From a checkpoint of a small CTC audio transcriber.
Model: 3.13M parameters, width 160.
Training: soap at rate 0.0042, 9100 steps, batches of 256.
Data: trained on read English sentences (LibriTTS-R), 149.1 epochs.
Rows from block 7, named by matrix and row number. Rows with one number belong to one attention dimension. Each number is 200 + 30 x the weight over its row's rms, rounded and kept within 0 to 999. All counts start at 0. After the name is the row's rms in percent of the matrix's.
# q: attention query, key and value (stacked) (model.blocks.7.attn.qkv.weight, 480x160, the q third), inputs 108-159
# k: attention query, key and value (stacked) (model.blocks.7.attn.qkv.weight, 480x160, the k third), inputs 108-159
q.94,104,222,216,221,178,161,192,244,185,194,217,213,188,198,202,173,223,240,266,160,170,175,192,195,213,254,197,237,226,213,210,170,182,224,195,208,188,152,157,248,228,221,223,273,219,182,243,168,215,191,182,229,221
k.94,098,213,229,207,165,189,255,248,183,225,215,188,251,164,217,181,231,179,277,231,163,199,158,164,202,181,179,255,195,211,183,133,236,177,199,216,225,176,168,200,180,234,204,179,233,185,243,240,188,202,200,259,189
q.95,095,240,212,216,239,187,226,184,235,182,222,165,187,208,245,172,195,246,228,198,235,149,171,207,260,176,233,242,169,217,163,195,151,236,143,180,214,177,162,179,212,206,190,213,210,247,224,196,190,223,209,233,175
k.95,101,205,240,162,195,172,155,183,184,156,191,140,123,170,213,185,221,155,202,181,205,175,214,222,189,220,208,237,181,231,179,195,168,197,149,167,224,180,222,200,166,237,269,209,243,188,166,214,189,174,236,218,184
q.96,096,240,254,211,186,204,203,185,245,213,187,182,215,223,179,205,205,259,186,168,240,213,170,166,176,198,254,184,163,183,144,175,89,220,183,157,164,209,227,212,213,209,208,184,213,212,240,194,217,212,213,216,171
k.96,093,193,205,247,201,197,237,198,198,206,197,199,197,238,185,189,225,238,160,155,184,223,240,156,176,179,221,186,181,171,156,192,181,182,204,164,172,215,182,141,231,246,209,202,225,181,252,201,209,205,178,193,198
q.97,094,194,212,248,218,224,245,215,215,212,203,170,266,179,234,176,193,204,226,209,209,242,189,88,164,222,205,189,226,240,263,149,203,176,223,201,163,225,238,230,222,195,189,188,202,185,242,242,205,204,221,174,211
k.97,097,228,232,254,185,252,255,212,145,180,204,197,211,217,211,173,198,212,182,173,220,178,230,143,202,185,206,193,176,202,189,208,230,186,195,202,127,212,226,273,204,217,127,188,204,230,183,245,239,223,170,177,218
q.98,100,203,224,170,138,169,229,226,201,208,160,190,223,184,161,228,202,152,230,188,186,193,180,197,194,156,216,228,194,234,216,198,203,211,159,205,207,161,267,211,166,198,219,195,211,178,201,256,165,181,206,245,199
k.98,099,197,223,208,184,189,203,184,175,215,154,234,244,181,165,235,185,150,207,195,210,229,202,184,186,232,191,233,228,130,245,266,233,257,168,208,214,184,194,192,161,184,201,214,180,143,199,211,185,232,206,187,202
q.99,090,190,202,222,209,181,237,191,221,241,194,184,195,157,228,191,232,184,169,206,204,219,227,200,195,167,215,198,182,185,199,194,201,165,197,194,247,169,169,232,236,201,206,229,140,184,230,145,148,129,228,209,212
k.99,095,221,253,245,197,205,164,197,188,202,234,173,208,231,205,236,219,225,194,238,240,225,195,246,178,186,271,147,184,160,200,255,255,195,170,164,199,213,206,207,213,166,137,232,179,153,185,216,186,150,196,248,182
q.100,089,232,204,241,178,165,179,199,176,227,205,202,189,225,147,198,191,219,143,254,215,228,132,212,225,213,142,190,201,227,198,203,165,188,199,202,206,250,186,211,197,282,213,204,206,165,183,210,191,157,189,213,220
k.100,091,241,194,212,233,201,141,249,172,180,234,150,238,203,192,208,236,176,152,223,174,161,166,239,225,220,195,211,197,195,241,181,220,207,236,212,196,165,173,225,168,230,178,179,144,202,196,212,216,192,237,200,161
q.101,096,168,164,210,178,213,198,244,144,189,226,195,249,181,198,202,203,162,163,219,188,211,181,202,196,217,185,231,199,250,156,175,169,201,248,126,195,233,173,241,253,183,222,169,273,152,223,246,177,219,178,184,219
k.101,093,198,243,198,206,177,198,227,141,197,198,237,222,211,209,186,180,187,186,139,137,214,209,186,198,216,133,218,217,189,178,215,203,216,174,134,258,182,233,149,166,219,220,122,211,199,223,188,161,225,188,177,167
q.102,093,204,221,169,166,182,251,248,238,235,240,217,260,241,186,203,223,152,153,196,192,204,226,191,201,195,198,180,214,207,168,143,236,165,197,171,197,190,201,212,185,191,192,166,202,169,170,212,187,278,188,210,175
k.102,091,220,241,175,218,171,178,257,168,236,238,224,166,202,234,197,206,236,177,213,228,216,210,190,228,179,206,192,228,144,191,186,226,178,250,219,205,248,193,249,187,235,181,196,176,208,130,196,155,259,178,218,215
q.103,093,196,164,206,160,199,163,155,204,200,211,221,216,181,137,153,228,170,238,185,180,239,192,214,155,163,189,198,204,165,138,193,227,218,222,227,156,227,199,218,252,225,215,173,196,243,201,162,175,197,186,176,205
k.103,098,212,220,184,183,216,213,220,172,239,214,191,234,224,223,171,216,224,194,247,179,248,239,223,170,210,177,135,167,221,203,223,217,238,237,191,216,182,152,139,182,223,215,165,175,213,197,154,197,168,209,219,193
q.104,090,177,204,122,224,208,93,160,220,244,224,188,194,232,180,208,145,173,186,246,150,139,216,162,158,249,161,148,180,227,229,209,252,187,164,224,194,234,191,179,223,213,211,225,224,186,271,218,165,221,194,157,172
k.104,090,183,220,169,186,258,204,252,183,211,168,219,146,194,179,198,198,195,207,303,180,228,211,199,188,241,196,178,185,203,222,232,225,202,157,199,159,187,151,284,227,193,180,176,179,212,199,233,182,166,192,144,213
q.105,093,167,160,240,221,190,190,190,245,227,201,154,207,202,229,169,162,252,194,212,178,142,220,212,169,175,222,212,220,178,192,194,195,216,200,139,152,248,253,234,200,171,224,241,208,222,216,197,220,194,161,227,173
k.105,090,156,196,244,221,150,202,204,210,222,249,219,131,170,265,227,204,131,220,218,153,161,250,244,240,173,213,220,191,152,171,152,244,265,227,169,180,150,218,158,178,190,184,227,185,203,164,205,221,207,145,159,157
q.106,099,234,142,221,179,151,197,168,187,200,202,226,199,240,242,157,196,187,255,204,176,213,240,224,212,180,188,204,158,203,240,198,221,191,209,172,161,205,233,233,202,215,178,210,218,148,190,196,209,158,221,182,186
k.106,100,254,242,196,118,198,164,188,183,222,210,237,173,191,201,192,162,197,174,243,249,195,171,219,212,184,144,256,198,182,230,210,190,193,230,195,172,199,249,188,243,170,237,204,268,180,202,166,194,218,186,151,165
q.107,099,212,229,209,254,191,240,180,192,213,202,166,243,249,177,221,159,174,175,259,175,197,189,198,145,151,189,193,182,192,224,132,206,185,197,186,186,119,223,204,211,193,251,211,240,189,169,200,238,225,237,275,182
k.107,096,226,272,215,199,212,271,202,150,214,201,168,182,239,171,230,173,213,170,172,233,227,226,234,162,176,209,218,178,178,194,191,194,211,198,199,177,170,160,163,184,213,242,187,210,235,118,210,229,154,240,136,248
q.108,088,190,199,152,232,216,219,161,193,188,218,210,220,175,218,192,217,212,234,206,177,213,273,193,150,213,269,220,170,160,210,178,225,191,176,211,204,140,185,191,178,174,152,192,226,271,222,226,201,227,213,200,223
k.108,092,189,235,204,215,183,172,187,184,203,205,221,175,226,235,198,155,183,175,189,150,182,180,210,196,195,217,236,210,228,170,223,190,178,223,184,236,183,179,205,205,214,215,217,193,195,216,187,165,240,223,249,192
q.109,087,168,170,206,173,225,180,181,170,143,179,218,167,227,238,243,206,164,233,260,164,182,201,193,168,205,173,229,195,223,172,191,156,161,146,197,226,225,237,231,228,218,208,188,233,182,185,248,201,215,223,173,188
k.109,094,222,235,217,227,197,167,182,175,208,205,187,200,192,185,191,209,205,205,217,170,226,184,181,203,182,204,279,179,257,222,197,212,163,225,207,207,193,198,238,222,160,179,142,242,166,166,242,180,198,183,240,227
q.110,092,268,166,205,219,198,225,211,186,170,209,146,172,150,178,156,231,254,140,211,222,164,273,184,201,197,224,207,217,235,141,240,198,244,183,253,205,194,216,242,132,145,170,190,230,180,216,162,181,201,178,174,208
k.110,095,205,158,175,169,204,223,176,174,194,157,203,193,150,179,179,202,153,220,213,215,168,255,206,200,212,218,207,253,175,184,184,191,205,178,207,141,234,211,231,265,204,204,199,195,220,220,207,183,201,263,189,194
q.111,090,194,211,155,215,193,211,177,251,182,193,255,225,255,247,174,190,164,128,205,225,153,208,237,143,144,146,207,150,173,137,198,222,210,209,238,237,173,229,231,154,221,206,175,201,184,186,192,183,204,206,153,231
k.111,090,237,240,199,181,121,195,171,216,212,212,267,172,141,235,206,189,200,204,212,190,205,119,215,204,190,164,190,162,198,149,164,210,215,226,182,212,162,228,222,229,185,194,170,175,197,192,198,187,218,207,150,258
q.112,087,166,215,191,165,216,193,176,189,222,220,229,189,242,222,233,166,208,225,152,235,182,214,227,146,200,207,186,189,194,205,205,167,159,174,150,231,193,202,176,193,236,257,162,248,191,253,158,197,172,248,199,187
k.112,085,208,172,224,151,185,187,225,112,221,237,186,226,208,215,222,171,212,219,184,177,148,247,227,137,196,203,198,202,198,163,142,245,147,188,258,231,182,189,189,179,227,185,194,210,176,186,231,222,169,141,245,205
q.113,098,225,216,238,190,198,222,196,154,254,205,255,200,203,238,204,196,186,196,226,254,174,234,167,223,188,161,165,195,232,178,150,163,181,169,189,201,260,234,224,153,174,155,183,235,168,250,207,234,190,174,190,230
k.113,099,205,221,209,221,181,218,251,172,211,245,199,206,153,242,187,198,190,219,195,172,135,193,169,255,220,281,174,209,212,173,180,208,230,216,133,216,153,182,217,237,198,187,248,209,239,168,177,229,241,218,132,217
q.114,094,123,173,190,202,204,163,196,192,221,215,177,183,215,190,226,254,231,222,187,176,190,203,239,180,229,179,228,184,201,141,169,220,224,176,254,194,228,232,154,170,228,179,139,172,227,198,179,204,211,230,263,158
k.114,098,213,203,226,206,240,218,140,165,194,208,270,200,149,173,222,226,246,241,251,220,178,177,225,200,196,217,218,194,227,219,215,236,212,206,228,164,211,205,166,181,161,221,204,193,168,218,154,173,224,227,269,239
q.115,098,187,146,200,200,176,199,200,209,223,210,222,195,134,184,212,281,239,174,226,213,165,183,247,149,235,163,152,162,142,200,232,223,197,187,169,182,179,225,163,195,172,203,219,185,193,186,174,113,163,180,200,180
k.115,095,271,179,220,192,204,206,235,181,206,193,223,176,187,224,207,259,222,172,209,226,183,213,240,161,236,231,214,173,174,214,236,207,231,188,182,203,219,198,187,227,179,133,211,148,166,189,138,198,222,166,214,152
q.116,093,234,131,237,175,188,219,195,171,153,233,206,165,209,196,197,225,199,189,195,235,197,200,241,201,154,209,162,255,152,181,193,215,123,264,182,179,184,140,127,180,194,201,197,207,165,232,224,163,171,204,158,225
k.116,089,227,135,175,229,176,183,205,183,170,224,193,211,206,205,276,230,213,179,152,188,200,118,178,253,194,196,167,169,210,215,190,212,186,225,201,221,165,206,120,195,199,223,187,211,197,214,239,168,222,211,185,177
q.117,092,216,192,178,197,208,177,235,163,215,266,252,214,170,215,187,185,226,242,244,216,209,195,190,187,164,190,203,208,162,210,183,182,231,209,185,185,188,179,164,160,174,188,191,140,164,234,193,190,208,213,232,182
k.117,090,220,166,168,264,189,202,205,205,142,216,197,202,216,190,185,261,163,221,200,224,266,172,237,228,196,203,210,258,181,190,225,124,209,166,185,220,167,156,178,277,215,217,213,194,160,154,213,211,134,205,171,174
q.118,095,272,212,238,149,287,246,198,198,222,195,203,157,232,216,207,219,209,127,233,158,204,230,232,155,181,132,203,152,207,223,265,206,153,218,202,219,196,224,233,243,194,162,190,183,205,192,191,202,186,199,232,228
k.118,091,196,189,192,192,259,222,175,224,217,203,166,176,214,219,203,213,160,184,167,207,204,211,244,206,237,199,230,223,261,186,180,265,165,253,193,188,214,207,222,201,178,212,212,162,168,145,218,171,160,185,200,244
q.119,098,186,237,197,211,222,188,228,219,152,216,220,217,202,185,180,184,196,201,202,215,162,175,175,201,234,227,196,156,187,204,218,240,206,168,158,238,235,205,170,182,203,201,245,166,253,208,143,186,228,261,201,235
k.119,096,219,164,174,239,219,217,210,224,184,225,241,269,193,199,197,184,241,210,220,166,238,200,236,221,212,218,199,193,190,163,191,229,195,188,165,172,215,173,197,187,164,155,218,189,208,217,131,208,182,177,223,158
q.120,095,204,289,231,167,212,203,169,226,216,179,197,173,189,247,245,176,193,206,200,212,166,214,200,136,214,219,154,173,157,199,186,171,200,222,202,171,188,214,200,146,257,249,215,224,193,134,194,170,162,193,229,222
k.120,095,250,175,225,214,152,235,200,199,185,222,199,198,199,165,185,196,113,192,209,191,157,206,174,178,238,231,164,193,222,148,216,178,192,207,218,210,188,154,198,227,171,191,155,242,254,172,176,239,147,198,202,253
q.121,096,262,173,169,189,174,248,165,227,192,161,218,217,159,223,171,223,199,208,159,246,199,219,198,159,177,167,221,220,223,169,209,218,229,185,234,229,185,149,213,224,242,256,209,202,228,212,224,154,212,168,177,171
k.121,095,154,200,219,208,192,183,200,195,183,214,220,236,156,177,198,176,184,203,192,225,209,188,181,198,205,202,197,245,219,199,225,229,220,166,213,250,198,186,182,229,211,193,183,187,238,193,231,193,215,178,179,161
q.122,090,217,185,203,139,259,224,254,190,233,148,154,190,169,223,159,136,258,192,193,216,212,199,240,181,245,225,198,180,197,197,156,213,145,168,207,156,219,206,205,222,225,191,236,183,198,224,253,174,182,195,214,224
k.122,086,200,158,196,181,200,155,232,278,215,228,224,243,160,247,186,262,193,188,176,254,154,176,170,143,226,204,206,190,227,179,236,202,124,187,161,190,154,210,232,165,211,232,242,127,252,195,195,172,172,165,161,208
q.123,094,206,220,180,186,196,196,242,223,162,224,182,194,226,193,177,204,128,192,201,167,165,238,210,176,179,208,166,135,203,183,209,278,147,279,191,139,210,157,171,200,177,175,220,183,187,191,185,232,209,197,200,211
k.123,094,227,210,210,192,225,136,202,156,299,200,213,155,209,152,217,124,224,209,195,219,293,212,189,209,190,174,146,192,209,222,211,135,243,199,182,232,229,213,188,190,238,184,169,174,222,208,201,193,180,193,168,163
q.124,097,201,179,258,207,198,193,178,231,179,225,212,141,185,204,193,187,189,209,198,192,200,147,190,158,184,233,201,238,237,249,215,203,241,236,180,229,196,199,236,179,189,225,163,145,180,194,205,190,220,166,168,266
k.124,095,215,185,155,129,219,245,160,194,229,225,181,208,167,241,205,242,186,198,173,108,178,187,166,169,173,199,163,191,197,166,185,208,239,206,184,133,195,184,194,192,187,178,185,225,221,205,189,226,236,157,234,227
q.125,086,177,168,194,230,208,217,175,143,209,186,212,176,238,214,198,226,172,187,230,183,206,194,155,156,232,181,188,186,188,145,272,167,204,136,216,168,196,219,257,233,257,220,186,233,195,249,270,246,273,181,213,206
k.125,090,220,249,158,193,137,265,207,162,201,182,246,203,219,226,220,240,167,217,200,207,230,206,215,246,182,211,234,161,257,269,173,219,152,236,231,228,148,216,165,174,204,196,137,215,192,172,200,208,217,239,238,223
q.126,097,183,238,210,196,150,209,179,174,171,226,181,199,164,244,213,215,180,145,166,109,194,211,214,238,221,219,203,229,167,196,215,176,161,194,178,200,253,233,207,205,240,163,158,175,199,233,179,213,241,198,194,254
k.126,099,252,186,221,174,198,181,231,170,153,200,226,234,166,205,232,198,226,180,146,182,197,216,208,192,210,213,180,192,205,182,218,164,199,183,205,168,195,258,209,162,270,150,233,184,201,218,251,202,194,202,212,229
q.127,092,263,194,235,138,176,174,140,215,187,210,219,222,173,191,208,221,209,171,214,195,168,217,154,181,197,185,185,185,164,195,199,216,153,283,208,232,193,230,171,132,140,212,247,244,185,209,194,197,197,203,181,169
k.127,094,253,178,250,218,184,251,156,189,149,212,182,197,215,176,225,220,202,179,192,207,226,152,175,239,175,187,202,189,171,197,199,243,196,275,175,262,264,190,190,194,167,207,205,182,221,198,156,194,193,176,161,247
q.128,105,187,233,174,220,174,215,168,205,238,206,178,242,198,225,204,199,182,223,214,234,159,189,119,188,182,213,176,252,202,145,159,201,156,219,268,233,134,215,189,172,174,170,219,133,185,220,126,211,168,200,236,170
k.128,107,197,184,181,210,171,165,221,187,189,179,203,226,225,208,234,206,179,225,219,239,192,189,161,268,247,225,235,174,162,157,236,251,215,182,175,240,154,263,164,199,216,230,142,218,148,221,187,178,199,226,183,166
q.129,098,245,176,198,210,172,189,175,179,177,193,257,254,198,185,225,159,166,190,219,157,233,202,207,169,170,226,179,229,175,209,236,213,123,179,250,230,146,185,214,154,208,166,122,235,235,192,225,184,208,213,260,139
k.129,105,182,154,214,172,163,193,223,196,205,214,170,128,190,227,161,209,167,211,221,182,169,233,237,187,195,196,174,217,190,196,230,218,170,211,194,203,190,287,210,233,216,149,223,214,219,173,191,186,170,211,205,223
q.130,106,187,173,163,209,189,215,168,205,178,167,232,193,228,203,196,157,212,251,172,222,208,142,228,268,172,184,218,217,182,157,149,227,188,179,203,195,185,250,179,193,171,204,180,175,137,185,217,231,203,167,182,302
k.130,100,207,185,219,244,176,205,227,199,219,213,223,189,160,201,223,207,191,164,154,211,190,225,148,212,252,155,187,187,150,176,192,221,234,202,266,183,192,193,139,189,251,204,201,157,161,222,172,197,155,239,235,219
q.131,105,189,198,146,142,198,225,195,178,274,207,178,216,229,215,198,188,238,212,165,185,197,231,210,197,254,227,196,225,235,175,202,167,210,157,187,150,156,146,225,237,219,184,177,152,206,197,192,184,194,240,215,219
k.131,105,186,210,211,212,232,244,203,143,235,230,162,222,221,199,178,149,163,179,197,198,232,201,222,232,148,226,137,161,196,220,216,214,204,267,196,208,262,187,239,194,247,167,212,156,216,161,175,230,201,205,207,155
q.132,105,209,213,227,223,217,210,153,164,149,211,222,260,193,183,200,163,162,200,231,175,188,253,146,200,183,163,215,178,213,189,251,203,235,187,126,121,188,180,171,208,145,186,218,217,153,194,206,204,216,179,192,188
k.132,110,171,230,190,192,156,237,134,200,206,250,204,230,206,191,203,191,184,208,195,227,217,270,193,232,231,205,197,221,205,182,118,161,259,162,165,190,187,212,211,212,207,192,205,222,162,210,180,207,179,188,237,184
q.133,103,172,230,188,236,210,229,215,237,191,191,189,179,238,171,241,191,201,177,205,175,237,166,198,195,171,185,227,233,195,186,274,214,192,176,214,198,218,207,191,166,189,171,137,200,236,229,227,183,216,191,220,205
k.133,101,212,211,189,167,183,203,180,240,177,192,187,165,205,193,183,218,140,205,227,175,149,178,238,234,224,152,174,186,188,186,261,213,280,212,239,200,225,249,218,201,207,190,225,190,244,175,222,209,227,171,187,198
q.134,097,195,211,137,264,164,210,242,227,184,188,229,210,187,146,243,195,265,198,175,131,203,165,179,171,168,173,168,238,189,220,205,196,221,179,168,202,194,208,246,252,194,241,213,259,191,192,224,203,176,249,228,236
k.134,102,194,168,157,199,167,168,210,143,168,206,241,211,179,198,194,247,191,208,223,175,173,221,195,149,148,190,176,210,217,167,217,224,216,168,209,180,216,235,167,172,209,186,247,181,170,189,157,163,219,221,186,208
q.135,106,209,183,215,230,252,212,168,197,230,206,220,193,217,213,270,189,145,177,153,206,196,186,186,154,224,248,165,239,228,201,263,184,207,186,244,147,202,156,196,204,184,235,180,146,231,152,273,218,215,229,163,179
k.135,105,212,184,163,169,208,208,173,177,233,188,232,193,191,187,222,260,182,228,235,208,205,167,231,212,214,230,210,247,251,255,222,218,171,200,183,202,212,184,187,182,176,227,200,164,208,186,170,139,211,253,223,227
q.136,106,177,226,170,181,197,190,231,206,198,172,182,190,186,171,226,282,230,223,185,192,207,206,197,239,251,209,213,249,231,186,224,194,220,243,210,146,163,188,259,206,223,199,207,214,246,203,207,196,191,159,161,202
k.136,103,202,177,232,193,235,197,186,197,247,255,192,233,200,182,248,184,215,248,180,226,227,176,232,206,168,231,231,193,194,198,209,180,252,225,179,127,155,226,192,164,219,217,199,213,247,166,239,178,217,205,257,232
q.137,101,203,158,169,279,229,175,233,179,237,275,131,211,151,180,197,162,200,261,190,163,199,233,217,278,205,240,207,173,174,204,202,192,187,194,219,223,173,161,187,164,203,168,228,195,199,208,238,234,179,251,245,213
k.137,102,143,158,180,228,205,179,188,215,213,218,203,168,198,224,159,212,181,139,174,208,154,203,239,199,220,154,213,180,174,190,205,189,206,182,256,155,152,246,177,159,145,219,206,247,188,192,219,234,146,253,172,177
q.138,102,178,228,229,157,177,184,187,221,164,188,168,200,220,170,221,226,233,253,172,207,171,182,210,235,222,168,145,149,247,221,247,166,149,192,188,209,119,151,227,203,213,182,171,207,151,219,195,194,198,200,192,170
k.138,105,170,216,220,221,191,222,189,210,214,216,184,217,205,222,206,210,182,212,228,189,239,205,189,161,160,176,205,166,166,214,231,211,216,181,201,218,211,206,148,238,220,149,202,233,178,225,199,188,168,186,231,173
q.139,107,174,207,168,181,188,149,197,196,184,241,179,257,207,159,199,193,186,232,201,190,178,184,198,218,188,190,217,197,172,207,252,232,185,203,224,199,230,191,182,205,195,191,263,219,190,196,164,236,211,193,233,181
k.139,109,238,166,221,214,180,179,202,237,191,184,194,273,234,183,186,194,195,211,220,216,208,202,232,236,222,174,188,181,248,191,224,239,214,185,234,150,217,206,228,212,178,186,229,175,219,196,186,195,169,159,187,207
q.140,098,132,220,204,152,187,215,212,190,204,200,177,177,190,186,203,122,215,184,220,215,146,219,182,152,174,199,226,210,211,170,202,242,197,236,223,187,240,239,236,211,172,214,170,192,197,202,204,217,217,233,228,236
k.140,103,176,163,210,149,259,187,184,157,187,189,198,181,212,169,182,225,194,160,166,205,222,229,181,246,166,137,178,254,237,209,214,200,206,223,189,198,226,192,198,206,208,216,186,294,214,220,195,202,176,240,226,136
q.141,102,200,233,182,227,211,171,190,206,248,223,203,190,232,149,197,167,204,195,213,119,187,170,250,194,251,157,163,148,183,211,152,230,172,200,196,165,235,190,200,193,160,185,195,174,212,165,199,159,204,160,220,209
k.141,106,213,208,156,203,199,133,190,261,232,200,217,185,198,169,192,142,216,243,231,186,187,209,220,209,158,195,152,190,161,195,179,225,235,236,290,216,213,171,206,208,198,197,196,217,214,223,175,222,189,194,234,177
q.142,100,189,188,195,155,158,207,232,230,152,195,153,135,179,194,169,221,197,204,168,214,260,217,161,191,168,222,157,158,259,220,166,156,208,166,199,175,223,227,160,243,166,198,149,208,242,201,232,161,199,235,230,169
k.142,103,187,180,156,162,235,157,89,249,213,192,231,211,247,223,160,197,183,174,219,164,197,205,182,211,218,244,211,173,176,172,185,162,209,219,142,199,183,247,192,243,161,166,231,175,160,167,155,177,178,192,131,177
q.143,099,186,175,155,213,219,144,173,197,220,179,205,229,190,243,159,169,265,195,195,206,208,200,191,223,216,198,177,260,176,212,241,237,189,207,193,214,210,230,210,217,169,184,245,149,157,240,216,163,225,226,148,208
k.143,100,168,204,203,225,184,151,196,157,170,213,155,232,262,192,227,220,159,152,202,282,232,241,183,168,203,248,230,199,156,198,250,190,183,199,185,171,163,112,177,232,176,234,200,212,172,190,179,162,210,201,171,214
q.144,108,188,184,135,220,246,244,186,254,202,216,219,212,225,206,158,227,247,200,211,243,233,211,173,223,187,231,275,187,224,184,213,154,157,175,212,234,197,153,217,191,211,193,243,214,171,157,245,166,158,221,190,217
k.144,109,186,140,187,137,157,207,198,201,201,186,222,127,229,190,201,228,208,210,155,225,156,221,194,241,197,167,212,173,208,211,224,177,168,176,242,170,237,172,237,250,189,229,183,242,192,216,270,188,246,129,169,200
q.145,103,258,197,179,231,211,177,232,212,196,174,219,197,202,277,191,179,181,221,150,180,132,207,91,210,268,198,162,184,183,224,223,196,228,230,213,172,248,151,191,225,236,214,194,265,267,227,186,219,215,215,189,223
k.145,103,204,215,163,239,166,189,153,138,180,207,191,181,244,120,153,240,173,177,161,199,222,220,161,169,219,198,256,229,221,257,206,212,231,176,201,175,165,185,247,157,256,190,224,184,184,181,181,200,154,236,184,202
q.146,104,219,201,215,192,128,176,259,239,251,160,171,143,222,203,222,190,210,183,225,164,229,179,198,222,162,171,213,202,221,150,151,196,210,161,221,189,233,180,207,173,217,115,258,210,176,172,204,218,214,182,203,173
k.146,097,221,249,220,229,193,156,200,216,236,199,208,182,211,118,173,227,219,196,171,188,212,150,170,221,150,172,198,238,174,182,197,256,174,233,205,210,180,242,166,198,206,196,213,184,164,189,158,208,216,219,158,208
q.147,106,196,198,142,154,225,170,210,190,176,214,221,187,204,177,208,215,187,154,193,191,233,170,172,248,115,263,180,164,175,186,186,214,226,205,245,187,204,190,210,239,219,170,165,196,214,209,163,228,175,159,218,203
k.147,107,191,223,218,178,235,264,195,193,147,185,185,213,177,215,170,247,189,118,132,223,227,189,215,219,238,193,242,189,211,210,190,177,285,166,246,229,191,184,166,229,154,202,185,165,199,205,183,219,203,197,214,237
q.148,107,219,204,205,227,185,241,209,199,261,206,216,207,211,159,157,249,174,253,197,230,214,153,135,186,190,198,257,204,218,190,255,184,166,221,171,173,187,185,213,208,222,208,181,209,197,213,172,185,230,193,203,191
k.148,110,172,179,220,192,211,197,166,262,236,253,197,197,239,180,232,233,181,185,273,186,180,195,196,168,182,236,248,173,177,176,261,229,192,156,252,131,198,195,229,172,281,190,257,169,204,214,212,196,220,205,227,187
q.149,108,107,201,237,167,191,217,191,200,155,191,137,189,199,238,210,211,150,218,227,232,179,142,246,201,206,229,188,206,209,179,192,168,222,191,187,194,247,225,137,207,234,279,231,151,192,160,217,185,218,247,240,184
k.149,102,163,195,227,242,183,189,215,220,246,247,193,194,229,229,231,160,178,224,200,200,182,194,216,183,202,210,242,198,138,231,169,178,206,228,194,246,240,192,193,187,228,164,194,168,219,233,206,190,195,179,185,195
q.150,106,179,230,150,228,245,181,221,190,231,194,197,160,209,163,182,254,214,204,218,211,189,180,223,154,217,200,187,165,236,219,227,244,178,145,241,243,233,174,161,237,191,240,229,237,191,219,186,196,187,250,210,209
k.150,102,187,191,198,197,242,165,202,179,153,230,184,230,181,184,237,223,226,233,213,215,227,224,220,185,163,208,184,203,253,170,208,282,165,200,177,176,172,207,195,217,247,215,166,203,200,242,247,171,203,181,146,193
q.151,101,201,165,182,157,233,192,236,155,209,181,192,181,200,170,186,197,171,206,222,249,288,196,177,227,218,209,155,203,197,224,172,161,204,204,201,210,186,203,214,215,158,214,205,226,178,181,244,156,173,208,232,245
k.151,102,176,158,183,144,220,186,184,166,154,228,174,196,267,213,176,176,208,272,201,227,222,212,203,244,199,227,226,211,222,199,199,176,160,236,224,214,148,219,199,189,227,174,234,206,184,239,139,212,162,219,228,191
q.152,104,206,205,214,152,194,209,193,209,196,215,188,138,209,202,177,198,178,214,268,195,232,187,189,223,223,221,177,265,233,214,213,176,222,205,209,199,176,177,194,151,215,149,219,243,159,245,155,166,167,187,178,232
k.152,101,134,173,197,169,214,217,169,205,210,193,219,246,133,198,243,186,200,272,222,181,208,175,207,195,231,154,233,243,215,198,173,212,224,181,238,155,233,177,208,253,174,153,190,175,153,181,238,250,216,230,167,175
q.153,109,150,210,227,212,196,190,186,214,231,187,195,171,207,171,233,197,131,201,207,162,272,220,153,208,212,157,179,131,211,201,182,225,207,235,179,181,168,157,231,212,207,180,209,162,222,148,192,205,187,251,150,199
k.153,109,212,242,162,176,157,208,177,253,237,124,186,207,173,153,169,257,215,208,209,250,215,228,189,198,175,202,184,220,239,207,185,250,225,167,174,248,186,201,224,203,192,214,219,230,209,181,209,226,151,256,230,216
q.154,101,213,212,210,193,230,230,182,184,217,152,225,194,205,204,238,176,166,165,187,213,165,205,239,205,257,176,207,213,161,270,160,231,181,169,192,227,176,247,230,234,176,191,216,226,214,219,210,228,205,194,236,215
k.154,101,185,208,206,235,211,155,185,218,221,212,175,186,226,227,189,205,205,222,190,146,251,205,194,255,185,182,203,204,254,228,162,215,206,219,149,177,206,176,208,226,217,218,215,248,261,219,240,213,203,205,213,207
q.155,106,209,219,159,135,248,195,151,242,197,166,186,182,192,237,186,176,232,162,182,268,199,215,159,175,195,174,211,237,216,230,235,200,174,234,175,206,229,166,176,227,136,156,235,171,226,178,146,219,125,218,233,196
k.155,111,202,190,242,172,213,186,202,218,236,188,203,247,255,162,154,230,212,194,146,173,208,162,185,249,198,211,228,284,182,205,238,200,177,220,193,183,152,253,189,201,240,255,218,196,205,195,190,185,189,207,157,149
q.156,104,201,227,186,161,219,173,260,244,204,198,205,185,223,185,186,246,231,217,222,87,217,170,246,240,186,133,198,196,152,243,201,173,194,221,160,190,224,164,223,143,254,188,233,195,201,187,186,200,236,206,259,209
k.156,105,196,223,195,191,199,168,175,198,188,150,193,216,236,167,156,196,208,208,198,178,113,143,200,208,183,203,228,176,195,241,190,196,207,189,231,209,151,148,170,199,144,191,161,212,216,154,204,154,191,168,234,218